A small contrastive image-text model, trained from scratch.
Training: normuon at rate 0.0073, 3400 steps, batches of 128.
Rows from block 4 of the text encoder, named by matrix and row number. Rows with one number belong to one attention dimension. Each number is 128 + 24 x the weight over its row's rms, rounded and kept within 0 to 255. All counts start at 0. Numbers have three digits each. After the name is the row's rms in percent of the matrix's.
# v: attention value (text_encoder.blocks.4.attn.v.weight, 256x256), inputs 86-171
# proj: attention output (text_encoder.blocks.4.attn.proj.weight, 256x256, transposed), outputs 86-171
v.135 111:104130141095095095121111088141127125136128132126130113120177128119143140123105088116117129095124135100107139158117133112128189138122130122136104152167134148113153122145148152114135144120168138118083133123142178172127112133130141136139179126157119146105044141
v.136 107:150102117146128148161122144169104129098148146116142141104158115151090133114172142137134125108106125148138127109088079137208134140120116131124147099137116123104137094125123167111122131097117071127135129144161144091090128128086153105122075159144135169089119067
v.137 096:170129117113135113168147097125129133178154133128132113149121139147139154098138131114161127161105114110148123100093140111100098112133137106098114123095139159109149160137152089132129105125123119101114138160090144109134103128096119121112148079125142148171098144
v.138 098:138096132129099134154149180104126129113134163138136099142130142127125108129175113145109059124127139107136095128143133123153111178160116126105158136121141131063124093102122116126178151096098127135093115155065101109122153116118107076103123115110120120129106149
v.139 093:141113101166118143098125129088130131093166172106120119133089143113083139116135121096111112100170138149180134126142123114111130132111112151109126144119110102152131130136122084140131154091156143137103129150146124104122137121157136132104115131116096102129108130
v.140 099:155127146156152133067127128146142168106148124125120146160146176137084120092139090137108151128146152130139166142213158129131142155150124216093111145115124157127133105143119133163125135140099130122109166121106138130125104095154113133137160132099097094111134128
v.141 105:161116206115141149144159085148098108124095139117132150100169146102141131121118174171137130110124158117118127113121136158150087164130123120111137100115123114138085139117123127119150154168109148097165116170152158133127148101160083136104148140151148118093161109
v.142 098:143119156134151100147117134149100131122090144157145115098117164115130143123098135110109166130136123118158108138123124133110133106127125133102166131084057165123141126124157129114116102079142170162117157074114156126115110127100128124099135117150139117158119123
v.143 117:141150107172132138113119115079126173122199101147116133156118153165108116092125114166109074154107130138124150139153165162153113156127110138098095103159129105144170153133113113131104093122129118119137092105179091150100123144152134141159113139109121160093139105
v.144 093:085135126092101110108113081167114119170156111156142105107112115117128096147135126122163113122122085133129105101113160172136165123136124121120152144142137138144098131133151126075153149164147125123142097185100104149141180107098128073123097149111108153086182116
v.145 102:108147096138111152127114116144133143162183144129155162146143159142109150102148103146147143150155109116160142133118073126147122169123125175124145108124129176125150129145147097150121089130149134107109121104147109127120107118128102125127126091136137109122084109
v.146 099:138130141119149180126125146160144095087141178093096132140143126141126140127136171130099109090128097128141129132139093123134110163071110149132122143142146086153150080154083118150116115138120111104081119119138102119103173093117090116115076169122134117146137149
v.147 094:122169127142148115107138135114148127148103122145135145112139123110149118149117150124156122158096150131142136178147146151130142102126126141105155111099106133118120160132156136152073139135147107174141145129123111112150132125131118152162141114107103117102099109
v.148 105:070133132062129125136171132146135093119113145133115122116103154132123091122142139148101114148129112125122141124109148114137136170106119133185142149138154136147175079157121122117169104138100136084142173132106135129105113127141095117089133130161134141137172134
v.149 109:113106127120107165106065123131134132151177157156055154164115119169108124119139122153125096126153113116106113129143097125152128147118099148159095103150142115154095116165108086180147123170087142117116093131133112137095133110149120134146143142137154114077133140
v.150 091:141122147142122186142135145187159134134127100142118189124161129173126144119110118153133136172159123134141103126102099134145088147158167127097148053145078094155104151165124121115140132142136099120152107147125100083124117173107131119111143168134129118117129094
v.151 097:124122127073151122114154112168095114132092115131113171111154094147110101169118108108144178086147148136158118107102143153144135097151112135140122119161146147101071104117185124111106115107124124122148146115153144124151125133094140140135116118148139155106131105
v.152 095:121107108134126143121138120108147131114135170104122150064139161090159109117111183119103122158116129117166131153144109114109086121120130164117161102124123155133088113115109088153136092190137135123092161107095146129116135148163099153113145109114149103127162139
v.153 105:060150120127134133117115111134108106102089139117147146146172136138139143141124083126144158155123132135146162147073098150088193134116153116136162154141101163072152162112103141100097161108142112117162114166123118134093125131105148134122127144149156114136146103
v.154 100:136117134119105109107131103096119169123161138121113118103171152120084113141139163142126064125158136121106130144105173168158125139125121087137127137174129100141110163103151119078173162154107127112137106121146115113106158133144157150153135127135089160051117130
v.155 105:149159144172089131117105108106131156128119103121119136090109094139136088142110148114150168075133115122127135121139159105133133100197158110110110127086166134094081184112169146138081141089177134157117151173141079141153132113129131119147110111082129132168102147
v.156 097:118137167104107139118137131146181150164154113114101137135173147118163155142128093154127087115160139085119134118144103158099099137125138145129054121129122111156117153143111123160134130154121114119167113092116137117116114136165154142142186116107167146120149092
v.157 102:113115118159146105125121123157094117157152114133141124069112116124178080146158105104169108105121147145187122139105130117156167134140148127085113137087113174108111109092120144136096125138170145150159159136098171165156150114134125092152119115134142130116136124
v.158 106:130125119137137101134153106107085131154118088118140092141134127109112123147135121136123119137112119120111105128125148157135128124092074162071126118143166091124120117131133184085109137119124120115124171151087124149126126137154120133124108149160097191082122124
v.159 109:144083096162110180134128155123140126102150180147147137115132161159126158121144156142118116116120102169160125154130110098107138148137118168136151135124142138151129118128126092164142140117115129147169133126119130087101120140128134153125155105108128108089135137
v.160 099:115102118100123128134126142119137118114137092123144119151171112140094134184121162168126106136143133204105119099146147166136160182105122132163125126187127089153085117102128160162102125109115125111140089131153131147111152107155114118154121127110086156126111143
v.161 096:104124093157130161119124136101099138071099150137171080121114134101164133136119163131119103097141087119172148125090115112116134111136158120118089139143111145157099135122106109114092152137116144124105110117134124136116095134127089164135148102119098161178188097
v.162 098:150103162176116130105173162114096103112084127142129140149105096151104095116144107119127086145118124070136134136194103143137137109106157175133137151119117153104143093153121093113129155091116152138117135149098102137130160116135116114153156132123146124085136104
v.163 102:119129121157099147097126164186129144142146131121117122103150141133125126086119132135127096096100116146095157139139115156151113093115147157088099113158103144124113117186137099124144101123149084088069170122146096144185131187114144156155130120110134114124110124
v.164 112:121120130108132095148103119147156152128120118086142099085135127108116095131088109152092139111113145129098116124121143103163157120069117164149118154127163128102094144127097152145153129171128096124152166121110147133140092141125155163079111132131126102082162105
v.165 095:160109168127140153101145140147144171130143159118168113158099132097107129118115154134097103119097140101088110167108108124149147141115143143089078144147098127126137132141120125137071124104119098105061151170082119129154156156110128127134095111137121144109153110
v.166 091:151106110130139167128136144082085118131096133140082124120127119089110155102122115134168154138122141099155121151131137133093107117131149100086131099106124116067103140163157135123153119161106129146090137132158152102122142124172111147131112109141143153063169131
v.167 109:156134114122135105095119115104135161125133129139136122128136170139118119144157103112073123118117159089139126157129096164133112123111127111104139166118109135112101144129132146134096153093078129146147106149129147088141120107144119137151111161129089160087112113
v.168 097:153146137150091132146138134133122125121133127131103168135138148143097135136138163148139096119143120133137118142159135139175150171115171091110105101185109059114160144126175109122125113112132100165137178124160117153109146150179139092171103120144125144112089134
v.169 096:132099097111103106138093085136159155095125085137153097123110157122134131124110137143131141143110122087102125131133128133157147119118142085130126156147075157135167148132131141076113136143122099123146113143152102160149151171113155131143098144121139134154130105
v.170 098:091125139133134150135128143150127110101149103112122067115093102178114106172151147103101097123139128132120190133123156154138142146114161152147088111129120120131162156085103122122124150108119108136105138115100099125133135107149117141120178135148104120102089114
v.171 093:167087132109114143156127123174170084134112142136120129114123159101126109128162142122134109122125105108099156141135116105186176144170108119139095128138158167125123168111153142085103165126120136096115125148133103131110149117162123132163121102092162092133110150
v.172 104:115110145086119102111150136077079143094131103113155099138136149130155140098115060123110160116122128136139085121147142128088109132101119096132159116126174108121162140114131116134133128115115146124147139107106174135130060109093153105145116136137126194170121151
v.173 105:123093170099126141149111119145098154133140073135147130115126149123068103143128144185161136139111122154107133103184125137175095135095116161138144135124102161122144094108148122106130110091135177127134141117111134100115114120109128115112164152086109158123117149
v.174 105:110129143211129110106115138118164118134139198136123157136118088113116100158126125114123128136112075078114136139108101149133137103124136141117129144106110121108133187090119131150106155158128086114148106127123129142118130162112145135083097091150121149151126119
v.175 112:133120119150088156147089130103138132155077123134172104109109093156120110164165103157121141134138086121131134121132101124121124151126143101128138110123120120137144127126162121074134158129093164149117158136115154106127148148084156092153096103156133129160144131
v.176 100:113105082159118084130147140086094083120135126138147102123134131174150137131103128137103112114109143101115166158127163152134093096163137134128121125077109107135146166134143139139148142146092116134133103126092079134121092082125113131180139142114135143140137116
v.177 103:104173136138145111161139166166094133125116114122136115122135152131136092161094121103119096100145127140093091138098164152128120133094097146089132132110087109129119117104128154115097168102145132118131136117119127152139102145140145119091120126118116097139153110
v.178 097:133129185183143150135100162084102129145120101161186102139108160099182127148158087140096165126153105149146121134093130123133101113148113140135170127122150144142116102128099121114136120128100148094117122154126152105135121170144115175117145173140106094134127092
v.179 101:157116112165120144126154144119106130145112135131125116151179154123151135117090179163138155148123106131118128141107124155123113133090093122132141147145132111099098135153140085157157104140124116115179146145151118180114133146136149127140110128143167134096133107
v.180 112:107107123127128133188186139083119088127103129158159139125149148114136107106071150134124141165117131116127135106111136133142120159153124084110146109082103092121148117164163123147139101147140135142137130153105140164139127146136120105120141100160168114121102132
v.181 097:115179135142153134114124123099119158124099108093120082186128088164124104121145107121094110111158127139128145155132142152114124133111128131093145127126098150128142117144142095130129153143121129136135152071139130137162152116161124157131146156133102133129163133
v.182 096:087155128157140144174142143136136110130129120173116195133113114141167156104118162125107104097123092133105149118070119161117095123131070121133124090120121091164176148113114111129139171158144130118132101104126116138138128147152138133135161130134138152128166154
v.183 091:093122146116075134152128144192126129138145120135125099119166079147077136171140140141170115151137122168120101111084134174128193131110102172073097140096124119149096127142117170115143137155116138113125134146143105130096158123148105118128124140190131131101133134
v.184 104:126130077157102114093070114132154118103118137130106096174137116126139126130156128079116128144133117110152117162091115135131140151119151134161137133136074142119073130162131151127120153137144147079156144133107126156139143092144113139160120117139084197112172157
v.185 103:128112106067145143133092112119119121079073091116149136140128125124159128133089122108172146130126144164110101107164126172102114136121115147181123137154133119089150147136155148127111143181142125151107143131128150162094142122097138073120106124132101196141164129
v.186 102:135116156095126110145111110063142126138134112126135137125122133131142117116124116119096165131077135105131125137167163094122117147105150107180180106137142106091141126126105126125128125153101128122161155130107121172160146151173131122140115130113142113105133164
v.187 102:175162153108117103109106118107134192147141101126147119126125159129142143131181138183070161135095126081100103087155123141146126141108159117155174129137117128106145133132127117154114107112078145141134155158133100099120155166082165093095117115149151141139145144
v.188 097:117109105117146145161163109105151114120107122114118151104082100073132139140110169091119159136126141163123174133143140089120134147166131108125093100147149120138144143132132121126102138124120121161129167153134095100148144127172106104137117149135124103088093107
v.189 107:142105122145143128163147120172113081093164117148076160186108084164137173139152134117142107144174139130095158152108140144093117151143098152130108137102062173138134137117113125111129168092127124183057090121091122142126156126090131144099150127124124145182098147
v.190 104:110153118163166122154107126141147128156077153107125124088119132157098115176070147144153112094106086137099138130114123135115121149147099095096138093112129142124138111129132128111144104129141118110123162168076125099127111107140148096108077119118185098144121102
v.191 106:107113145123120146111104115157143140139216061113142134114091113111123160116170103107123158147120146139113135128160151152144126147103164181162140161176129146128161165118100151108132131106119153146127092108122127128124146113133154121142133146160103110081156092
v.192 107:135166116132140075132084132119140129190147142122128086151153131133127180126141147140155167129133157153140086141138116097135096136053099139143112119101109160117121125104120121155124149170144157099113138162150127128091146149126133154107157122103147170102146185
v.193 094:106156150112149142095123131111141100103135097148113118124116176136126144144134146118136132129169164134140148123131134127091087080139126160126115155110071126140100183114122071132062103129152174110157132095127162124131140171151128171093115101154126133102116156
v.194 092:087090154129131133083125083214143143121159146088153176147117106111124108135128070142116117130128104127075117098132146128126138135147161115100136136166094138091123129135115149149122132129161132132145106118134095082111132144112123104137103118132148096147161130
v.195 112:170092132148134128155171146102123113145088154084098136145131160107116098130116118125136112122123111170085148138140149100140142164131111100108116113150140102091179102134119177133151096136112144114147172107136104153147109081150162137146108141118156123125107141
v.196 099:128133145150102155098092139145113134182197152135128112159130136121150177123116145122141109124103180125141110086104148140082110151126120132126128154099135147111128101128073129102122113089139101119139134131145093104097135144110138113113125112103149164079138124
v.197 092:124138078163146145133143128155121110117119138118112192113128132121097132116142133139094110126135133174139119087152172113118164119116160110175117135168148156128146101136109173167131137139087078146121167131147107116112108161140124118077125143132170109102099122
v.198 107:141116083116125069106098109137132107116157129114112138128074148133147186059117111158152156176116126114116117146143121138134154118155117158123182087072129132129150127084120119140133157109113179119131113125115112105163161129134143168108148091109109126152131083
v.199 100:120145122128100130112176104124093145127133095149173110128108112096080159069104127114146141159126119163127113147139132151135126085109127161148210123118144093118099122112122090120126085142126163115137077170107092115104122160114173147146113119160099137134120121
v.200 104:100138122056085151114101146095152139120095158103142122107169129098141150101117092145138168103104135149152134139147116136135113152134117157138130126166149126135067126127135115127122142086157078118132172154117105162100118110108173113149138139140104131129132151
v.201 101:121135156162099145133145128144098102137133116131145107117070160123165139137133091156137098117088098102067129142103129124079155068145121159165146156150119088145065132135133122089092125160115112136167164117147123073137153116159150135118114142151100119093169153
v.202 097:102116123129106102185139143104134194152103113072066136130153127107138137145144124127145146146151125170163174123145148145170130163113142165137153103155147104148124144152104161125113104128108115099096108139095127114134131130171089155091109116141181150162175104
v.203 116:169095160138129096136146121058112141124117141089096121131155147120142156135106141124116129126097129150095152104152110115156133138133117146106084120143120128124145118163124120140132113144111089130159151108100128134112123116096099169141118147142160162152081109
v.204 105:149112064132139128115162093105126096141137114126156119126165104135112114121125162162147171140147147156169123104145140117122087163121143161089153169113145162085116173111100097119073121110154156099130135130109125154118107130103139149104157135078081113113105160
v.205 094:115134136147136084129150132106138148107120152146158083121143139136103090131114126132112130103115117216136114118152147085141154111086135115176128159130111109105102115114110082149128110131165150089127093113097154121127137127144151120141107174145139093110116115
v.206 101:145105121088087157156143124159122124087144107082132143152092079148132106125134129140124142137132139103149136151143120106138112173149115154150137151095156158121136165120106133163125129133138098073131114134115141103168124153151127107094148141103125076131114101
v.207 096:159159110090121141113135103166101141110125138139129103097096123130149133114130113106093142142087139109141117161102179168129108109121108178130169084072136122131141139162134084142139140165129132105115067147128150148101137157140117131106134112175104140155127077
v.208 097:112119096103128145129088139120136175145110160068123087155124127105125138108153149079176121113156140153136111146177109150142140166143130158126185133131131144140140111150103152099125138102132155139144086156121120136096139190123136080116118104139143184123132121
v.209 097:158156164114153096122149166115112174114119131099167094165139148148108161098088175109111111123125107164143114131123107117174081136107119162131129153132162071134137121131097136093084073061139126118105109122105154139160093106116140140127146150110142102114117132
proj.135 104:123180121160193109135087116142167119121125074082117093128104082101128109126125155111158145167139095151136130098125123105153130128133120131148153118131131110109156113108117133154094138088129140123086111102171163147137120131164090101106140153144160121120141108
proj.136 101:161113154115127114122127167099108094135145151159130175108099130142102132125148090110091116088114131170113130125137145151116135111145107109092127123145132120157137140116168146109136103119078133141170171136113120174139101118106136139099116133116125098125107128
proj.137 094:123126086096117088098089113141082133113126115128096129111086117136118090159104172128082129119147096070149151156136084152135142089154153099147126127137122106152127118135122130132156127134135122125143086140126135128105134131141115153112150156138157175137162037
proj.138 104:112163129124187143104152175122112065085128166160156146125140136131112152111139118118138143083108130154142137097098116126093203134114113132133126077137094199127115159129116165119113112178123084104127118092100149091110165138152131201135127151149132129069126137
proj.139 086:100147112131126134121086118116172145120098119127129141155137146151155119117105109158113103138108141076179126137130138166096156104169137121128081107155147088123107155115170104131136130121146099151116108107078144119147146135169091123130152120116131165122152158
proj.140 089:132096093134099129119101115112139099113172110112117109146156120140168148110122158139131117077101157145153126097134107138131154131120138142130082138136134114103124135114099108149182158136160118144112112137129098133088117125174116129149098182109135149106147170
proj.141 107:132167120131117152150138133116134115149156142106107103112070121148103116149162148117096136145172108106139127138150140120145106105109146120143144116127123117139118095125202166111146130170150135145130171116093132142099100112142152083167066145126163163155092124
proj.142 090:113148120129081118125136115118140133169083121132136097144138048143162089161101118115126120179124128121118140139101128087107124101132166092119095152141185143154114134157108167149096153132109134105133091140168118157130130142123112117142125121154177116155178106
proj.143 114:145136145113118119155112173108097107146139118143107112165154141119130145120163137130150134095138155163110134089139131134126123105149096142130148132154076093149113094123180147130116149145131110167138136127151108090156155156167146143142089158124104108110132132
proj.144 103:130103122071084121142177119133108145125133127105136175112144174128133122119142103135117137123108112135118124126116086135137090133099141122117155112152159123152100159070203145114134109139110152116162147125118131141154115133132156134121157076124125079110088126
proj.145 092:173084123085120126098126085116131115129143145110149157151130118118148113096097107130030111120107151116136166142162105144124148127167112100163119148137135114150075128117094133107157158156130103129118136102076128091146126112113170164142148096117132138132205118
proj.146 090:122136128142150160132155108148161103146115138163129173156108102138109094089119057122154145120123117143136129112161096120129184165167090115132121119108102157140118158148124122122148089135134093158125174123122098134117112127143163137102102172109138140126110117
proj.147 095:154126128145119180155094147128122148154147077093133078139125142151137134092134163122138155062139151148122115140132132081098078101095143131144107137132127057144151076082123161105193120123122208158098144129147156150083096102156124135115147133153108103121120125
proj.148 113:178137105140146127152138071160084122166135114129110112080118112106118106142137129086104122167124085145106132128119066163102161141107117124109159100125148182148100142113107132114115131159110128108170151141110126136133127093079174132133116134089125172132115098
proj.149 100:110114123096162136134135093136143118106112120126139145166124193112149110112168101156094122116100134108154125112134139164137145183127110140119114152145148159175162136121167109101122170141128123094120157147122127122143140099142130134117092124057050150129142139
proj.150 081:149116143113111119164114091101171149167175129146138137107137119103166121131161115139102104136135124133100131113143163136130097123142141150122113184118132108171121132098137126130152143120085112101154139140148121108123116131140165064139087084111162142168133136
proj.151 087:155150121152090102152112109150139139110148126108138125108080113126105116110141159117127134145126123141151110157100102114108142116127182068106158128141172142116147137079147147089156120127097154091096116166102135173149094099110111115133184135178138103180106096
proj.152 089:166141103132107136138127081114103096117120128124104135230175099165150157099127131107118112123105165105121157110122130189149159137153103119121117157119094113114118121119073100126122148115155139124159139107126088103119139154096158154132086114108094167143146184
proj.153 105:118132168159110071135105135117164112155103112105138112094099112119139115140121118156145113142105119155121094130120147100177166127174115140131138134108146132111158143127106112108092108114151138168082099130164154157189157132108091124129171104124089132109127139
proj.154 103:169105080088107138135126159156116158120164090123124099168152174132093146096173150109137153063105107110174150126116106133128100113107098134127159144143128092144109102119176127155110139096143156163141119109105164132149107118146103161116107142139123114148111135
proj.155 088:094133089144163134119129131143151142108106140107131152147070143128144158150098126158147095145135169122154150132112150107078092134090141147138107125151124107156136134116142146119166127153108156122082092133150159155096123130148112111086179145170154111143138123
proj.156 094:129136116106103137077117078142116118121168111093101122147140130106145121124185175076150131160137097145086127091116148136173093118174157131136146127104092138080118092114135135118173140112172101111133138175152142115148132124146172072177076154105117160150120127
proj.157 101:153154136150093092167120141094099083113097155095088157125118100139127123114113126121127124115086171133088100106105128163117126125134157119107148126150144129095153163122191160066141108117130122091108137166133137145153136120063127147105129139141131111106121128
proj.158 100:132141177147155148155117145158115133146068121145144104120146099157097134118111142141143116095137160195139111158147139115122128126128119093148106120141133102166128135127167127155132069142172146186137117113132119132160133078095103141076135130165149092105102151
proj.159 111:167100110134120121141088079092148123136159131117134141137156132107145065115137080157087126086098149070119142107161114194137140106156125118120122134180140110124114178131126069087104128129162115112103152131117109128119147142116145121112092098090089134159139156
proj.160 088:134143121114156138135126084153109138125160116127105119128151161109123109135117121112169132189148114112106085138117141145135111123138159148133106140099161125129165115098158101116087155128116117158119156100170092159080134125140155127090105121091149131133140132
proj.161 092:125104115175114139158129138124122108130093144163117150148132112131074137104120102088111077175163140080128081113141123142103118121126153098142148106117121134071144118144149157139137121114175097163120135150117148105133120141118101116117132161122187112136133094
proj.162 103:117173099128131156107134145157144142154154144133101109132103140109167135107069155178098192086112136114148147137119088167166104076126142140143144102156106115127111100142180125173132104156122119116133114127129149122122073125093093122112106146147110129155124121
proj.163 104:150119157127157073128110145117172115178141119154120157137100125107132096129095119120124157133113128151136168127142131115145137147178137158116130161110081143095102101109147098157149073135113132131134114145165126139126102111154118143126156123101074132115149121
proj.164 110:142151108119094113132135114146111129108125172121142099157145128174124108106131136106130131120124153144105110171137110113127144140128120114120138130146139131157137122167140120097138142113114133091084131097060181104147132128111119101175151098129099086170131081
proj.165 097:112142115160138112123139124152102102142144137153101111154121084143158094100123101109134148133125163122107134097159136151127134110138155113118143128132118131094071044124181141153125119137076115123175148115164149118107076133125160115122159134148147106102127115
proj.166 088:120167097173105155147117156109118102140120127110152156182140146119131148070152139116101134103135139148123095117084118116147135125134166086177146129137143176144157103118087128114124101097127125156108164138103118099144108078142130113125157148178153100164105103
proj.167 108:088131065090096120124135131141106106132148125109155130152142135183236172137095151164148135104143138126106096129100105131102149115119147131121129153151137125140145093112133156131079138124147152115153128084075143146108099159078122121102141139132138148153175140
proj.168 104:166132123072163121131126109128142117129151084129089109165120150114105129100088137159142120166110150137104163179106151151128154173106087175140124122104089153117126119108117127162102079143157100106137142171119136163138127081151166144128113093153141127126108114
proj.169 102:136158134127172120128150128142122129115144133125115140140114143098152166085124142108134094166093135107115143081137114138093133147124137164164123068104122111084082141116149105126095138091109189127071154105144112124105146121155162103120116106167165145107140088
proj.170 095:136153144120127141142150148089151175114157122143115175133119111101108157147125155144135109154122139144138122142106087139143137121103139153126124102104121095132133124153156201106110146144133139108135120107122131096112132109139094118114129113135145140132183095
proj.171 104:107147106090115123142153124133133203124172130102150108119101154078111122156147104143078103087134119148092144134172129116102111171113104126123132156116128130161123127091112134157146128142154113121149114101141116153143111138069111137105127156153117122139151129
proj.172 109:106121120152141152126117107178104098120097164180122121154178115200142159156142138101154156143146149103124094179114123118137160084101140136127116123150105091120144069111153150153116175138119097129091113204109140141119136118110118129104093153127088138104117108
proj.173 105:136114118094122133116131128112150160131122175146157134119129178106168139107132146131091165135113107134153131131147125152113110145118157128108090135131111103126094114118155123153147143159152143107087113141157116148148115099157176095143103168122090089127128136
proj.174 103:161111161104114099118172143128042108121101123126126130125114124097125113139073115126114120106133161106112125160143138125151149152139113145130097119104133141148084087133115086134138132093096180129129144111157128120137098127104111109168128108115145130105151078
proj.175 127:121131111107148121119168128156129112076106163119164124076117180107107155102123142121128090112123150120135073123126143137095126103129132097136108113109148143160131152095114142123112177126150151136140070117117157120102152087122114121097126167146172142160131132
proj.176 117:163115109102143145156144154129148129138108130155131128149127119117109182155148119099143112123116111101111102075090077081137137119135149107136132120167151168149117093156150135094075137104150133153120150114152138167120102189095138118056087145103116103138150149
proj.177 110:135116137125114069142141097131110108135097179142124127104125089170147119136139120131141146102153109167101110142138122110125128109153154144152126098127153123177112146143121157105165139117132119160156149108099115141114110132150130107149115143092120121156124124
proj.178 088:130123109098109115156149128173143110160135098152082134135161125124143130123111181089142139119110122105156095126120136128127115091117140120153085101123106122073134125125155145098139079120136132162149131117142148102117142131120117144135159132135083138112141146
proj.179 103:103169107133129090163112107117155130132172106155105134141100162138097111085126096128125139124112128129085106170109122093163155150139131095095155087146122142097122116125123115132144089129153105107095156117136146106135122147139132116135099101137080105138106104
proj.180 110:152138146108166147100143117093139179129116127126097134141080109141116202110138134150162134113111125093119105126103100146153088080111143126142161048142123141097146136140120112118094134126140134119122111139150093106156109131119155100164096158140150118104100121
proj.181 102:119148116190132101143130131115160115107155132141139131083123146155180147133117139104129139154107116158134119093118084111087135097166185101114135124158134112118114141127081209098136138101123148103117125113119096132089128139124106122094119107129149144116113137
proj.182 100:135110143090126143094111117104127081130099129140131125099110125110130142150154104119120099141136159091138145123135174101114127125109186106121134184129104134119115163129127164111135122081136130165131166130148116105112138165107123121136107160112121106162127125
proj.183 091:130172104133155143141165126121133146126136107127085133105094119100138094112156137123128131119120164150153128169190086132108096147121139134107123144120189156180129126130134152124147112086116107167104140098117148109161123111145117084115159100093078158121124115
proj.184 109:111111117130155145138133109132149127115116114168141133144128129136154125110129143146139136144148133110165139104175122098065132106116159098139108091118152173119146130153120118146124164099126152160073100112171158102125104113104114129129157102087145097189128095
proj.185 114:123148159137119100102140102169135133106135157172157063133159154143178128174152138130136141135142134130128112137136144124140099126104196145141155135142138082181120124087116084081113175082090139113112100136101144149133111128166129124140117121143155122141115123
proj.186 098:115149113050141102132116090173127129114131141118104123135130174140118179127129157162166112135139127143100119123107164107148145137151080137115113127123111129152144163114156132136137177131180117099167161123168114124078139111091161126136084125153160102150092112
proj.187 104:115111109112159143122141136130129132107138178126121130128137159102122085128105112141181170121096100158111109087134140140160064092161155145125120151107129112112103082128141105119147116121114153115138136130154128160128113140169196117118093132127105124107118151
proj.188 101:153151147116130143120098122145153201138163124124130138131124175126084177130135148170131114151107136146096117130127115130143158159102085137118178126106090152127104139105123118068082080153129107132134153097092156133135162104134149172161122112145128085099156126
proj.189 109:145116123112123152084095172095143104139137083166109124066110099154150141146144085129125121120155120115193101141132116114085135121118156107128112133102160057146115129149100153142150146124142097140170125075137106135128092129137063114132112136116147111116148114
proj.190 103:113152129117105102106154115128107151132158140105120117154126153091107111084112155159128117165130115149156139159117089121182168152104085128130133068109104156140104126125147136118101097142110158117140130108167106141168150147114138156165122134104130124121127101
proj.191 104:155127138128109157125092128138108131113086111132069129124127193135135120128148150169127138117143136126138132148130161122133120110076107125131094177110143103132118102137131109133134133151101124102117119104142126118120164089165108120125134122133117112157105145
proj.192 097:100112111115155109108161172102144103116134113159104138113104121077118113147121101165127143102109125111126139050077117116167175133161144099129143094098107153164112119147129155111127094104120120189143142146133132133159104129130149140144107123111142125102099157
proj.193 102:124126165114146096112123135131090154152097159115133158116120140140134130150087100166059150110145130132138094125101153128151125127132128091096138119130125139108131132087127156151162136117101113126109120163118129131112122147130124113116136155136151154124134170
proj.194 082:148165091124109100136152082108140124097146111133160128134115123163150108058125122127089102135109147086154167180153091136150149099138104107182148166152166128121111148135109154075097097113146157105121131151104122152121120101130091144125155194140131143085137107
proj.195 115:097135120127083087156133141108136162114157126153138074153135137102123156061116124122129138118153164164136148163135087118145190139130133154159153125153106144093161094117149134120126140129162099105142127146128135106127144100142085132128154144115135114122123109
proj.196 088:107107120137161142158131168132104114085122142134098155116144125139088106119132089125106159119171038114135101118139138130135103133108144105120091110129111129156084147118159105102109140166144137188174138123081116154177134176134126129105091098115159067145131166
proj.197 087:114126165117155137125137140109141124085121094094111142127175117150097133125127143109125112171097110083152144099138111138130121124140104164123110154120115102129086159169123097130171123134157121114105129144107128165128148124175102168120126088136129126127123126
proj.198 109:107151095118138113092153139097136120157127120123132139104143122130125117134162136104135080085135125089137197111124131115152139161136131101145126086105136148104122144122141102089144113114118127119147140108174103097107148111130146142093151118142094150124157086
proj.199 101:132121134114127121151139161136076140158094122101163136121139176150169111149124119109133127122147155115113155122156123140131105157200063103111102117123142116129149100126131141105131175113171123149126166102119108118139110059121132087138105153140110135109080155
proj.200 116:110138165149152112079103152127093166088139118069146131136119124123098102137139127081134139154165059138099155095141127136138114128122146123164116154123134100190094122153153149099114102128116135160137108114132131124125123129118136164123113128113120123097116148
proj.201 104:127117137090173149117144138191142161146131136130122147147130127142138121132138099092138097173086149144132115170134135177118141122120130128113084124128111142115142126090108184125117121131146129137121106153114092109108114120155122093147147114125142128112116121
proj.202 100:141160101128092149138147139144173158111138105129118105128151178114105153076105148095129165137126136133104128123135113113131131125149108121125164147110116149131129117110155156150113108105125121111144137110088099139110132117120098121119107138098140098108104147
proj.203 117:096123121119116097173151150113151116144111115123128124142106128091130152095121161119137146096160177130187159166106171081138189141124129139138206141156111157143146106126137132113146134132165135079127113132132133145140124126169130118111149139115134144144102139
proj.204 098:161138123133139109149124154121132117148061109143097142118129112099111136126132159145120097092131163075161161083111103106155118145131083126158121093142111108121125115148123082192152104105184085168131094165155150119118119157133089145104100133147152137124081148
proj.205 091:158137133102118139109173096130136110121146100114082126138149111138134176099080123121152129119099165154082168162100101111125135107152111121093165101101147114126164171136152124143130115148133118119142144148159152116113154126155133124119123136151107132076134112
proj.206 100:122147071162145156117109116136157144176124162130117117122164154116119127150129167099126119142101134141108134117117122125129115136154130133095090161132116123146127124115150113142095135164149112144124130096126111129125129103123101143150149156161126127120132139
proj.207 098:141114124149116160137171137137123113129145138094135100129104143158167067164119139112108160138133127116126165106139116091112120132142160109128120141127176097105163107126150144128134102114102129098132138066099149088144146130151109126140083184124101119102125112
proj.208 089:118168154155107077125135168130088143109142125110156150111167162109083106145097099112133129090121095098115155073142141129137107134124122098134134158106128127178087129105185115101151113141127104135129139079115108149119118128054119123106131121151114127133124161
proj.209 102:102121123136092109149114099135076131187096172095147101147136106103160136134142103137139155125140155162114152156129122150103133188158122099120200125139103130156165088120135118124121148146136149120179139128135122094131135109119119095133099141125103138139110147